config.toml
model = "masked image model"
train_examples = 88335
image_size = 48
mask_ratio = 0.5
encoder_head_dim = 32
encoder_moe = "top_k"
encoder_moe_every = 2
encoder_patch_size = [4, 4]
encoder_positions = "sincos"
decoder_layers = 4
lr = 0.031
orthogonalizer = "polar_express"
adamw_lr_other_params = 0.002
final_lr_fraction = 0.05
adamw_weight_decay_other_params = 0.01
Rows from block 1 of the decoder of a small masked image model, named by matrix and row number. Rows with one number belong to one neuron. Each number is 128 + 32 x the weight over its row's rms, rounded and kept within 0 to 255. All counts start at 0. Numbers have three digits each. After the name is the row's rms in percent of the matrix's.
After each neuron's rows are labels from the 100 images, of 14976, where the neuron reaches its largest size: "top examples" is what is common among them. Only what is clearly more common there than usual is listed. The data: telescope images of galaxies (Galaxy Zoo DECaLS).
# gate: MLP gate (decoder.1.mlp.gate.weight, 672x256), inputs 0-127
# fc1: MLP up (decoder.1.mlp.fc1.weight, 672x256), inputs 0-127
# fc2: MLP down (decoder.1.mlp.fc2.weight, 256x672, transposed), outputs 0-127

gate.639 099:128207128128187128155128128187031172128128062107128128128128079128128079128200255128128128128128128104117128128157128128128128220128128128128128128191128136128128128035128023128128128079086128128128128128115128128128128172128128128181128128128128128128128147128191128128128128128128128128095031128128128161128128157212128109128128128128128128210128219128128128128128128128190128128092
fc1.639 068:164128211128128128128128128128128128128128128128128128128128128128128128128128128222112128128045187128128128128128198128128187128183128128128128128128128185128128128128128128054089128128128128128128189186128128128128230128128128128128128067128128128128128051128128128210128128128128128128128128128128096128128128104128198128128128128128229128121185097128128146128128128128128233079128
fc2.639 118:246128128128128128085182128178128128128128174159128201088128128085070128128128128128128128078128128128128128192118128087128078085128007128128128147128128128128128128128128128213128128128128128128128188128128128128128128076128128128128128128128128198128128128128128128015128128128128128128128128128085128128128128128128128109128194209128128128128128128128030128128128128128128128128128
top examples: edge-on disk: no; spiral arms: yes

gate.252 104:128096078128062159093167128128128128128128128216128128128128109199128128128128201128128106056095128086192128128192103128097128069128061128143114128128128128066197128038164133128087128078148168128128128128128128164128128128128208111081128128128203128164128128057128128128129128123175090128085128128128128170128128128128128128128128184070128128128128039128128169099164128090183128128128
fc1.252 102:128128157128185128128128128128128128128128128128080128128221128128128128163128112128128155128152128128128128128128137196098128128128128128128128128128128128223128128128100128097128128217180128128162128063128128110128128048128030128128219060128035128128128054185128128119128128153128128052128115169128207128128128128128128128062209128128192128034128184128128128174045198128140128128128
fc2.252 116:128068128128128128079128128128128128128128128098128128128087168128128128167049193128071062128128192128128131128128107128162128154082128128128099179165128128160128128128123128147128082128092128128214103058128128109128128128128128128128128128128128128091148170213132098128107073128128155128090128128128128128032128128128128128160128072128077128134096128128128128128070128151128128166053
top examples: shape: star or artifact

gate.97 094:128172128128131128128128128128108122128128128135128128128128226128128157089128032128144128041128128226128128128128128128180128170128128128100128128128128128128128128165128128128128128128128058128143128128128212116128128237128185171198128128128066128128128128186128128128128128128043128083128034128128128128101173128128162029165158128128128128128128091128112128128084128128128197128096
fc1.97 088:128128128128175128128128128128128128128128128094050128210098128128128128128128128128128128128052128128128186128039128128128128128128128128128128128128128128128128128128128048070128128128128061128182128128128128087128128202189128041128188128128128128128128128128128128128119128161128128078128128147128106128128128128128128178119128191128128128128128128205128130128127088128128128128128
fc2.97 097:144128128128128128128128128097134128120240128087168128128175128128175128128128128128128128128128128113085128193128128128128096128128128068128162168061205128183128055128128128128128099128128128201128047128128128128174128128128128185128128062128128128128128136159112128128197128128128128174137184111069128128128069128122128128104128128128081128122226128172166128128082175128128128128128
top examples: roundness: cigar-shaped; edge-on disk: yes

gate.11 084:128031128128128128083128128178205220218128128096128128128128128128128128128128128128128128128255128140128128128128128069128128116128128128191128128128128128128128128128128128128188128128128128128128128128208177128128128128128128066128128128118128128128128128128128128128128104128154041176097128128128174128128085128128099196128128165128076128128128190128128128013200128128128128081128
fc1.11 051:128197128128128128128128128022128128128128180185128128128128128128202128128128128128016181128128128128128062128128002128128128178087128128128128128128128128128128128128128128128022128128128128128128128128128109128128128128128128174128128128204128128128128128128128128128091128055128128128128128187128128128128136128128128128128214128128172128128128128128128128148072128128128128128172
fc2.11 091:070128066082128128128128177214128128069128128193151128128139128128128128128128128077128128128128128072128061128128128175047128128128158128080128116128079128128128128159128128128128128121128128128188175128128128128078165128128128128143128128128128128128168128169128128224128128124128128150128128081128159128074233128128128128128168077137068128082128128170128128128128128128159128128128
top examples: roundness: round

gate.95 113:128128128128128082149128128128122128152128062128161128128128044169147135128173128139128128143128128128100168064105128128128111128128095113199169128128128128128159220128128128128128188159026060128128227128128128087128186128128128231128128128094128193128128128149128112128159128128128128128057128128128128128128012166128128128128128053150104128128175128128128128083128128128128128185128
fc1.95 091:128128128128128128128128128128128128190128255128128069128128191128128188128128104081128128076128128128128128128128128128128128128128171225128128104128178015128128128128159128219128128128128128128128128128059128128128128128128128128128128128165133128128128128128128128077038112128128128128145048128128128128128128128128128128099128128128128128128128128128089128128128128128128128128128
fc2.95 072:128128128128128128128128128128128150128128000128128175128128128176128128128128093093128128128128128128128128128128028159024128128128128128128128128128128128128171128128128128128128128201042145128128128128128128128128128128128128128128128067128128128128128128128128128012221128128128206109101128206093128151128128128128128128128128128128086128128128163102128150128128142085128128128202
top examples: bar: no

gate.224 082:128128128128158154106128192128128096176128010128128128128128128128128128128128171128128128128046128034128094128211040128128128128128188128128128128128128128128128128128128128128154128128024115128128128128128032128077128128128128128128128067128128172142128128128128128042128092128128128161040128128128128199128128128128000128128128128128128014128178128128128033128128128128128128075188
fc1.224 093:128128065128128128227128128022128128128128128106128128128128128197167098106167171128128128128128128128128128123128128128128179170128128128128229128171128128128128128128128082128128128128147184128226128090128128128128024128128128097128128128128128128128129063128175128128008128098128128128128059128128128128086128128128128169128128128049069128128128181128128128128128128100128128128190
fc2.224 105:077128133128086168117128128128128128116058128159128128128128128128254128128060137062164128128128168128200128128128128183128128097128128094128128128143128128128128128128128197128023044128128128128128128128128149128163217128128128128128068128187128057128128128128128128163128128128128128128128128128128068128104089157128128128128128096128168128128128128128182128128121128062128066128105
top examples: roundness: round

gate.69 082:137166128128128128181128128128128128166128128128128073230128128128128128053128128128128128128128128128128179128049128128128128128160074000128128067128128128128086085128041128068128128128128128128210128128128128128128128128217128128128128076128128128128149128165207053128128089128128128128128128128128128128053194234065128219128128128128128128128128128128128128128128128128195128128128
fc1.69 079:128128128128203128128128094128128128195128128039128128241128161128219057128128128128128188128034128234128128128128128128128128086215128038128031062128128128128128128128128128128074128128128128131128165108128128128128128128128128128128128128107128128128049147222207128128128088128128128128128128128128128128112050157046128128145128128128128128169128128128128128128128059128128128128128
fc2.69 105:128128128128078128128128241128128128072128111128128128128128128128056128128128128186128092194128118102206158096128212128128128128128128128128128128128128066128195155128128128233128128193176128128202142128079128128128038128141128174128128194072186204128128128128128128128128167128118087128128058128128128072109128074200128106038128128128060128130128128172128128185138121128128128128128
top examples: roundness: cigar-shaped

gate.227 106:058128128128178128128128128135128193100128128128128193128128128128128128082128076128078171128126199128128128128111128128167128128128128128128160128128128128128077128128128128090128128128128160128140175167128164128109128128148128128217128128146128084167128128128150082086128128082128128128128035233128161128128109128163128128128128128128128063128128128128128128128073090128117128081128
fc1.227 083:144128136128128049128128128128128159128154128128140128128128128128128128128128131128128128067128128128128128128128128128128128086128128128175128128128128128128128128128196128112128128185128128128128128128128128128043128128112179128190128056170128185128128039128128128128128228206128128128128128226150128128098128128170128035128128128089128128128128128098128128128128128180128128128223
fc2.227 096:128128128128163128128128128128128128128128110058151128186128128128151128128128128154128128113051203176128062128086128128128128128128128128128128128163128128083128128063128128128128128128128128173128238152149206128128055128078128128128128128194128108128128095128032128128195128128165086128128128128128128254128070128128128128128057167128185128197128128128128128128128128081128128077128
top examples: edge-on disk: no; spiral arms: yes

gate.217 098:128128232128128158177128128006128128128128141119128053128128128128128128128078128129128057128129128128196116128128183128128128128128128128077128128128128128128128157128182128066128108128128128128128128135128128128128128128128191128128128128128128044064128128128128128024128128128128053128128075128128105214128128128128128128128128160128118121128072171128128128128128128128128128028159
fc1.217 086:128128142187128044128086128128128235128128128128128181128073186128150128040227068128110128128128128128128010128188070128128128112128128128128128128128128182042128177128099128128086161128128128128128016128128128128058128128128128128128128104128128128128128128128074128128128128128162128128128171128161128128128099128128128128116095102166128040128128128128081160128163128128128128142128
fc2.217 119:128188128128128128128128196128128179128128205128105128220128128094128128128128106128128128128116128128079217128128097128128130128047128128128128128128128128128128063128128177123128128128128101128128185128128128128183097128104128128170128128131128128128128128128094110128128128213128128128128128102167069128215128128128189237128128182177128128128155103128133055128128128128128214128180
top examples: bar: no

gate.530 104:152128128128096128128128128128128128128128128128146128128051128086128128128128128128128128106021128128128128128128236135010128128158128128128224128128079128158019128128143128128128159128007128128061195128103128088128128128128150195128128128128128194128128128128128189128128128128128128128128128237128128163201189128128128128197128128128128128128128128128128128128128128128128128128128
fc1.530 088:128128128128128128128128066128180128052128128128176138128128128161128128151128128128128128128128150128157128128107091128128128128104128128045128128128128128128128128173128128201128128128128128128128128195209128182128080128128113128062128128128128128128171128074128128128128128128128128062128128180128128128128057128128128128128128118128128077084128128128128104235165128128128116128128
fc2.530 092:128128128128128128128128128163132128249128128128162088128128098128060128128128128128181128128128128128128128128128128128128206171154128128128128128128128128128182128035058128167128072186128128128153222128128128128128034128128128128210105181128128128128128128128164128128128128128128128128072128128128128128128128128113055128128128187199128186173128128128128128128082128128128154128128
top examples: shape: featured or disk; edge-on disk: yes

gate.219 087:128128128128128156128128128255128128128128128128128128128144128128128128128128159128106233128128128128128128128136128128128197109172128088128128128128101169068066128128128128196128128128128091128128128128128128128128128000128128128128128128128128128096082128053128128128128128128128185149190070128197128128128128128128089176128128128128128128128128128128128128128118128128172193078128
fc1.219 106:128128128208128045128128068128128128128194128128128128128128128128128128174128128128128128128128128088128128128056076128128128148128128128128128128159128128128128128128097128128128128128069128118203198128128128128128139210128128128128128128075128128128128128174172148128128128112128059152128128128128128128128068128128128128128199166105128128128128108128128128128202128128128159173128
fc2.219 120:128128128128164128092128128128128128128128167128128128128128128187128128128128128128156094128167128128128128128128128128128128128108177128128128128128128128128128128255178075128163128128128128128043092210128128155128195179128128070124128128128100128066128077128236128128128128071128128128128128128128128128161102128088128128163140193153167128128128184159128128128152128216128052128128
top examples: roundness: round

gate.646 069:128128128128128048128128128128063177128128128128128128128128128128128128128128128128128128128149128128128128128128128038128128128128077128217128128082128128167128128128128128128128128128128128179128128128128128128128241128128174128128128128128065122128203133128128128128099158128128128128128041128128128128128128128128128175128128149128128128087128128128128144128057128128128105128128
fc1.646 096:128059228128128128128128026128206128116128128128213127128128128128084090128128027128128128128171128128128128128168128085128128128128156128157161183128128128128128128188128032128128128128128128128201128128128128060128088128128128128128128128104128231009128128128129128128128128128128172152049128166184045128128128128128128128055128128167128128116128128211128128128128128212048083128128
fc2.646 096:173128128128128048128128163128228070079118128128128128128056157128128216128128165128100128128128128060128128128051128147128128128060128128128128128066128230140128128128079216128169128128100128128128161128165128128128128128128128128091049128128128128128128128065128128192128128128128128128128128128145182128069160147128128128128128128128128128065107128128128128128128128065162128128174
top examples: shape: featured or disk; edge-on disk: no; spiral arms: yes

gate.140 107:128128128064172079183128128153128128128128128214128128067128128128128108128242128128255128128128156128187128128120131128128128122104128062128128128103128128128128128196083169128128095069128093128128128128128128179128128128146128128125128128128128128051177128111128187128128128128128097182128128109128128128128190128128128128128103128079128128128128128128128128128128080177156084135128
fc1.140 093:170202128128174128128128128128128128128155128196128128093146128128128128128128128128128128128128128049128128128094128128128128128140128021128128164128150155128128128128128128128201128075128128128128153128128128128128128155091128128128128128128153128128128128128128128088128199128128067134128128090128010128075128128128128128128065128128128128224093128128107128128199039128160099213128
fc2.140 087:226128128128128128128128128128128128118182170128128170128128072139128128104204128128209198128128128128128128128128066128042128128062151222128201062128128128128128128128128128128016128075128223128128128122151047128128084128128108128128128067128128128128128128128076128128128138156128128128128128128128128128115038128111193128128082128128239128128128128128128128240128128128128128128128
top examples: shape: featured or disk; edge-on disk: yes; roundness: cigar-shaped

gate.114 099:031204040187076176117128016207128128128128128128128128128128230128128128128137157128127128128128128156128128128128128128128187128128128128128046128128128128128128169128128128128128116128128128128128128065128128128094197061128090128049128128128128128128128128128183128128128128057128198128201128128118193128128062128211128128128128094128012128128151128128189195064128128128128074128128
fc1.114 106:128128128128019128206128128128218128128057128128128128077198128128128128128172169055128128128076196128079128128128106190128128146191128128128074176128128128128128063128128128128128128128128128128073128153194128094128128164128128128128128102128128128180128128128128128167080170128128128128128128128128158128128128128046107128058128124128128128128128128128128128128128085128128079163128
fc2.114 112:128126128096128128128174128209128128148128128128128128128052128199128128128162128128128128128128128128128128128128128128128128058128128128159128128128128128128128128245128128213059103112204128128128128128128128128128128128096128080128128158128128128128128128128032128128128128128128128202128001080128128033128121128128128128155128128156128045044128128255128128128077128142128128128165
top examples: bar: no

gate.601 123:128128128128160128124071128128128128006128077128128129162128128094128128128087128128200128094128128128128199128128128128053128128128051095128128154128060125130143128128171128072128109128128128128128128128080200166111128165200128151128128128128128128128128128128128128068092072071128128128128072128128128128128142128128152143128128128128172173128128128128128128128090172069089128128073
fc1.601 117:139052225128128128128128111128128137166128128155128128088049128128077128128186183128024128156128128128080095078128128128128219128128128157128128128128128156128128182157128128128128128128128128128128155091161128128128128157128128092128176052128128128128128128128128128216128128128128128128128128128176128156128128128128128123128128104128128128128128128128128222128158095128209128225128
fc2.601 091:128128128087134128128002095128186128128128128128128128128128128177128128128128017177128128088128128128128128128128128114128093128128105128128128128128128128128130128128128128082149208128128128128128128226154185128128115128093128128183128128128128128128128128128054128128066128128128000128128128128128128189128000128128128128128128128128128128128212128128075128100200128128128128098223
top examples: shape: featured or disk; edge-on disk: yes

gate.532 100:128025086128080197079199128128128128128077128128147128074128128128101128128179128128128128128128128197128128128083128083128128131128128128128128183179155220128128128088128128128128128128128128128128128128128177078128128128186128193071128128128128128128047128128128128128128128090101128079072128128181128128044128029128162128101128128128128128128059128203128179128093155128017128128128
fc1.532 091:128128128128128128159128128079128128128128128031128128128128128128128128128089128128080128128056068128161128128128128128128128128128128128056128076034128107214080128100128128062128128128128128128034128181128128128128106128086229128128144128128128128128226128128095128105202128197128128128185128168128128128128127214128128176128154128180128128128128128215199081128128128128115128106128
fc2.532 092:128128113163128128128120128128128091128128231128124128128128128128128179128072049128130186128047136050128128141128128128128128128128128128128128128094163128128128128128128128128151128128128128170128128128128189128064128128025121128244128128128128128124128128128128128128128128122128128128128128128128128092128128128128128128128128183128127128128128128128017167128128128128065032082128
top examples: roundness: cigar-shaped

gate.427 115:128128128128136128210110128128071099128128128128092192128062036128116176128128154159128128128128041072128128128128128128168128128165107128117128128128128128128128075218128128128149128128096167128128128128159128128128128128128128128128128128128080128152128160128128134128128128128079128128059070128128128052128128128093128128195128089098128128128128128128191191082086128128128171128128
fc1.427 126:128128128083166128128128128128128128177128128128200146128128128112128128111128128128076128203128132103071128128128058100128128057065128128128128128128087128099107179089128128128211128128165007128146128144128128158128083128128128163128128186128128128170128128128128176128128154128178128128128128128128128128161128128128128128171128065128128128128128128154187253169128128128217128128128
fc2.427 130:174128128075128118066128128161154128128064128128128093079079128163128128048128128128128128092087173065128128128128128160127128085128194128128128128092128128122052072128128128202128128072128128146128128128128182128128128128128133094128205128128128128175075128197128128210128128120128144128108128177147128232118128082128128128128067187102089128128128083152128190161128128181161021101128
top examples: edge-on disk: no; spiral arms: yes

gate.449 107:128128128165128200069204128128128128128066128234128128071128128225128128188128128128128128128157095157128128128128128128128128128128128128182100128044194113128094128116128128128128128197128128128128128128177128128128128128128155128128067128153128079128128082128128128214128082128187128128128128128128209128128141128128128128128065128090128128128128128128111128128187102128128128128049
fc1.449 134:128093082200128128128128194128128128128128109128105128087128082165052128128172128128082128128128128231119092128128128128128128128128128128128128128128128184060128128128128128070128128128128128128226189128224128128128101128221128176128128128128128128128128054106128128128128114128210128128128128128168198128187149085103128128088128088171154120058128128217112207128128073128090128074120
fc2.449 137:094128128080128128098128168186128128128038128128122128071128113128190128128103076158088128128128128128128128128128128065225088128060112128128128128128128165128128169179128128128145128087211080128162039128128128128079128128177128128128128128128128128128128128113128128128215173128038128120020128128128087194065128153227128128128193027128128149128128128128128128144123128108128128128128
top examples: shape: star or artifact

gate.53 093:211128128128128128094181128128031128128128128128128081128128128128128066128128128128128065128051128128128128128076128056128128128156128151128229128128128128128128128128128128128128128128128166128082128128128212116078128128128143165185128128128063128148128128197128225102113128128041205128128045128128128128128128044128128128128060128158128128128128167171133128063226128128128128128128
fc1.53 082:128128228070120128128227128000046128107128128128177128128128128128128058128099128128128128041128128104128128128128128050128128128128128128128196128154128128128128128128210128128128128128128128207128128082128168128128128128128156173128128128128128128128128128128128128128093128128128128128070093128164106128128128128128128170079128128065128228166128128128128162106128128128128128128128
fc2.53 096:128158128208167191128128128091128119090128159128128128194123128128128128112144108128128128128128128091015106128128177128175128128128154128128128128083148128095128128207128080010128142091128128128128128128092128128128128128128067128163162128018128154128128128128128128128074128128063128128194128128175128159200128128128166128128111128128128092068187128128128158128128128128060128128128
top examples: edge-on disk: yes; roundness: cigar-shaped

gate.308 125:128182128128093128128128128128079122096128139128099128090128087128128128081093078128128119164180128128128128128128128201199112000128128128128128034128128128128128128128099064128183045128081128128071066128145083128128128039079128128128129186128214171083160128128128128075128101128128128128128079177128229128175128128128059128128078128128169150144178128128128128128128128128128154128128
fc1.308 105:050228128128128128128128128128063151106128101128056128083128092128071167128128128193128128128167128128169194128128128128167097000214128107128103128128128128128128128128128113128128128076128222128128078128128113128128128077128128128028161128128173128128128128193128128185128128128128128128169100187128128128196128128128105128128037128128053218128172128128128128128030128128128128128128
fc2.308 087:171163128128128130128128128128128128128128128128151128128128128128093112087109176128128128225128128128128128128128128056128157196128128128178128128172128128157128128128128103128055128128128128083128128128128128189128128128128128128128106128095128128112128128128128086128128128128164128128128171128128128193255035128128163128128192141128128128128128128128174128128128128128128042128233
top examples: edge-on disk: no; spiral arms: yes

gate.611 088:128128088128128085128218128182128128153128128128165191128189128167128128128128128128128076128128128128133128022128128128128128128128174128128106128087128128128144128128128128128000128128074128128128128072128200128128128178128128128128128128128081128000128185128145066042181128128128128128128128112128128128128077128128128128128128213128128068128059128128128128128113128150128141128128
fc1.611 110:128070128128040086128128128128076046128128128098128169086128128096128147128128128071128128128128128082128128033055167128128128172128128128143128153128128170151128128128128128155128064128128176128128128128128128156128128128107094088128186128128128128226128177128128109034128128128128128128222128157128128128128052113128181128084128157128128128128162128128128128073219128128071191197169
fc2.611 099:155128128128120128128128051128128128128128128128128128199128128128128128216195128128128128128194186204148062128128128128128128045128128128128128128128128128128128128128128128128128153128128128128128128175128128128128174128061128128128128128128128096128128118128185059128128128128128183063037170157128128231128128128128117128255128128128128203086128128178128128160128104128128128128128
top examples: roundness: round

gate.398 137:217128088128206128128128193128128114128128128128133128128128110128128128128111128128128128088128160128128080176094170179175128128128045073066128128146128128082128096128128128100128151128111099115042128128226128094128128175128200128093102162128128128193128128128128101128128155128128128194128128128128128128093128077128128131184083128140128128072128173128230188150128128163128200128169
fc1.398 107:202128128128218128128128189128128043128128060128110128128082128148128208128128128128128128128128128128128074188071184128128096128128041128128175128128188128128128128069128128128128128128108128128025128098128128076128128128128146128128128158128128128197161128128128128128128128128178073144052128128128128128128128053128128106192128084128128128128128128128235185128128128157065148128128
fc2.398 112:053246128128093145128159128128162128214128174128128128237155059055128128128128128128128128128128128128048128206128128128128128128030128128088128128128128136177128128128120128128128137109128128128186178128178097172163128232172128128128081128128128128151171128128128128128195128128128128164165148128116128128128172164128170128011128048180128128128128188128128082128128128128128128128128
top examples: shape: star or artifact

gate.167 105:128115128075205056128128128068105128128128164173128128097128128128128128117128100128149174128166128128128128128128128146128189128128191128117046194128128128128128128128036128132128081128128128143156077128128128109177128157035128170128128128128128128128150128128128128077128128078128153128128128224128128128064115128203128050128128128072115128128128175072128171128128128128128128128139
fc1.167 117:088152128128210128128092128143128128170128134198128052128128106128128128128177032128128128128128173116128128164128128128128087128128128128128128067128128128128128128207128128128093194151128128128128128111128185128128196128128128128169252196072080128128128072155208128128081128218107128128128128128128084128144062128063128128077128128128198128128128128138191167197128091128128128128128
fc2.167 097:128068128128128128128189128128128128128128201128128128035128061128128128074128128098242128128128128128128128128128128128128128129128152128128128128128128128128048128128128128128128128128128128128128128128128128128214128128060128128128128128128128128128228128128077141244128128128128128065214143200128128128128160154191128128128128222128128128055128128129128128157128154128128128182202
top examples: edge-on disk: yes

gate.626 098:172186128070129128128189128128128128128198128128128128128128128128128128128128119128098128128128128088128128128180128128128128128128128128128128128082128000079128128195128063074226128128128067128128128128128128224128128128068128119057104128128128128188128128128128154128128128195128128056128128128128128128128128030255128128128128128128128128128207128116128231128128128128038128128128
fc1.626 083:128128128214128070128128181128128128128128128128128128128128219128159128128128128128128128128128128114128128128105058128128211091128128128166128128137128212115128128128128128128155128191128128157248163128127032128180194128191128128128056170128128071128128128128106190068128132128128128128090128128128128128155128128073128183128128128128128128128128098071128128128128128179128128128128
fc2.626 099:128128128128128177063128106128128128149128128128128128128128128128160128128128128128128128128128128240128128128128128128041064128111128128128128128128128128128128128128128128128097128128104128026116128128121182128128200128020128128034087128128128128128191126036128128208128128128196160178128128159128128112128128128128111128128128041128128080149128064128241128107128128128128128128000
top examples: edge-on disk: no; spiral arms: yes; bulge size: small

gate.569 078:153166128128128128128128104128128047128128206063128128128128128200196128128128128128255128128047128128128128128128128128128128128128128128128128128128069128128075128212128128128128128128128128128128128128128128128128128194128170128128128169128076128128128179128128128128128128128128128128128128035128128128128128128128128128128128128128128128128128128128092174128128128128128128161128
fc1.569 100:088078128128084128128128128093128156128128128128128062128128128128128128128128128128128128128139128128169128128128092128128165128003128213128128045220128128128128128128184128128128128054128166128128172128128128128128128128128128128128128128128128128128128128128128202128128128128128128128128081128128128128100128128128128128128200128128128128128128128233128082128221128128128221128164
fc2.569 096:128190128128128128128128128128128128128128128128156095128128128128128128226128128128134128128128128128128128128128128151087128128128128128044148128128078138096128094154207128019165128082128128119128128191173128227128128128128128128051107128128128128128128128128128128128128128128128166128095128128128128178187128128162128128208128128128208128162128157128128128128128128128089061128128
top examples: shape: featured or disk

gate.59 097:128102128128128128109128074148128128128128128167109128128086142101128128128114128128136128128128128224140128128128128128128077128128128128128166128041065128128128128255128128128128128128082128128128128128064167056187128128187165154185128199068128188128128128168048173196128150128128128088128128128080128128086185128177128128128128128200128196090164128128128189128085128067128128244128
fc1.59 096:172128128128128128128128128080128128125128128128128128128166102128128128163073204128187128112128128180115039092128128128128128128128172128128029128128042128128128094128128128128059128128075128128128142128128128128128128128128128128128209128128128162128045063128128128083128128128128128042128128128076128128092128128194128128128128128128161184208128128128128128071128128128128084128074
fc2.59 115:128128070128128128067086128128128055128128128062090180128084128128128128128128128062128160128178128128128128171128177128050128240128128144097128128128128128128128128128128181080128128128201128164144143103128128101089139075128128128097128128128128111128128186128085128131128128128162193063248201128128036128128128128006200128093128128128128128075128172088154162128071128172128205128128
top examples: roundness: cigar-shaped

gate.79 102:184102128128128128128080128128128128189107128128128128040115128128128128128128070128100128128096128128128172150128128186163128128128128128128128128128128128128128128039128093128128082128131070128099128115187128076128128128128096128161128128202055128128128128052237128128128203151128128156151128084200128202128178128136128092128128087128128128128128128128128128128155128128128128088096
fc1.79 128:128078128128186128128128128128165128194083128128128128128070128128145128128128128128128069074072145128128215167119045173128128156128128128128174128094128128128128128128128080128106128128128128128081128128159128095165128128128128128166128128128048085128128128128128107168128174128128179128128190039166053146128128128200128128089128062128128094128128141128204128128197128165143076128114
fc2.79 092:128223128128128128050128128128148128128128128128128128128128078075108128128128128128128128128128128128128128128128128128128128128128128128073134128128128128167199128129109128093049191128128079128181128128128056128163128128128128128167036128128128128128181128128128181128175128128128128128128128128189128180128128128128195128090173128026128081128128128193229085196089087128176128128128
top examples: shape: star or artifact

gate.505 084:038083128055128195038128146128023128128128128128128166128167128128174128128128128128128166065128128128128128128128128128128128128128128128062128128128128082128128128128128138128128128128128128128128128128084160092128128128128216128128085128060128128128128128128128128128194058072128128128128128128128045128118128128147128128128070128128084128128128128128128111128128128065184168055128
fc1.505 094:128128128128128128059047172045162128128128128128084092128128093128128207128128128241128128128128128128109128096128128191128128088128128180128128128128049128128128128128128128070128128128141128189128128082128128039128128042151128128128128128128128063128128128128168128128128197128069128128128200128128128067128128128128128128213128128128088128159128128128128128093191128128128128128031
fc2.505 114:173128069169128128128128128128128050128148128128115128087128128128128079128128128128143128098097128126128128225099128128184128128128104128128128128128128128128053128128128128058128128128128050128210128128109128049128128128128128128160128084128178176032080106103175128128128128061128128151128128128128128128173083128149080128101128128128084128128128116144154099205128128187128128128128
top examples: roundness: round

gate.76 111:255128128128128128128065128128128128199128074128171128128128128128128128128128128128128128128109176128096194128199128128128128190163128084128052059128128128128128128128128119128128078128065128128128128128128128128128128129128102128128128128069128128128128128234128072128128153128128128128136128128128128128036091128048158128097128128128128128158107128178128109128128068128128030128163
fc1.76 128:171128151143128128128128189064128128128128128128128175128157128128082128128128128128128128128165074152128128128128128128128128128078203128128128201137074117128128128128070159128075041128166128153128128092128128173128038128075128128128084128195128128153178215080100128128128128141128128128175128128080128174211124015156128061128128128104128177128162072128125128128080171128128218128128
fc2.76 083:128128128190128159128128079128128128128128128128128128128187128128128128247128128128128128128128128128055150128128128096128048128128128128128128103128128128128128131128128128128128192035128212128128128128128128128166162128128128128128136093128128186206128069193128110128128128128186220128128128128128191128032128128074128128128026128169128055128228159128128128128128128241128044128128
top examples: edge-on disk: yes; roundness: cigar-shaped

gate.302 122:128128114128128149128165128128167128128128128128128164054113128128128128128106128128128128112128059128100187218128145128128114128128128046128152128216128150072249128128128128128128128165136128128128128155238128072128047128128128169198170128155128128128157128128128128087128128173128128128128065077195128128128159091155128143058128128128109177128128153128130128128174128128128128128128
fc1.302 101:150128060128128128128128128128156128128128128184093128128128167128128155128083128128128128086114128128128208203128128128128053128102128110068128128225128128128128128128157128128128128155128128097128097128174128128169045094142173164180128128174128066128155171169128085063070128128128128054128087128124128128128128081200128145064128128128128190128156128175128128128128128194183128128128
fc2.302 118:128128128128128128128185152128205128185128128192196143173088104128111061128099205128128203128128128092073128176080098128128128128175128128128128039009128160133128128128128128128128128128128128128128176128168128128128128072128042128084165152128128128095128104128128128128128128128128056128128156076128128086128093128128076128128096128063128086128128128129137128128187088058141191128128
top examples: shape: star or artifact

gate.458 100:154128048128128064128128128128177128016130128180128128088128128128037125082128128128128128128128128128128128128128150128128116128128135128128128128128111128128128128128128128128128172128128128128073128128128128220177053128128128128128128128050128128103128128061128128072128128128038128128128234130128173128128195128142171128187163128128128128128128128128128128128128128128128128128175
fc1.458 079:128110138115128128128128128128128128128128128128128128128128128128128128128128186128128153128233128128128128128128178128128128169128128128082128128159128128128255128128011162128128128102053128128128175169128128128160128128051128115115067128128052191128128128058128040144128128128128128128128128128128128128057128128128128128128128128128128128128128128128128128128128128128150128128128
fc2.458 095:150128053198152128194128128128128207044128180128128128105128128128128128128148128208128128203128128128128128128128128074128128171128128174050128084128128128075056128208153128128128128181128070128128128128128128128128128128199128128128128128068155180059108041214128144128128222128128128128128128128128128128211128087128128128128128128128128128062128128128128128128128128128128128128128
top examples: roundness: cigar-shaped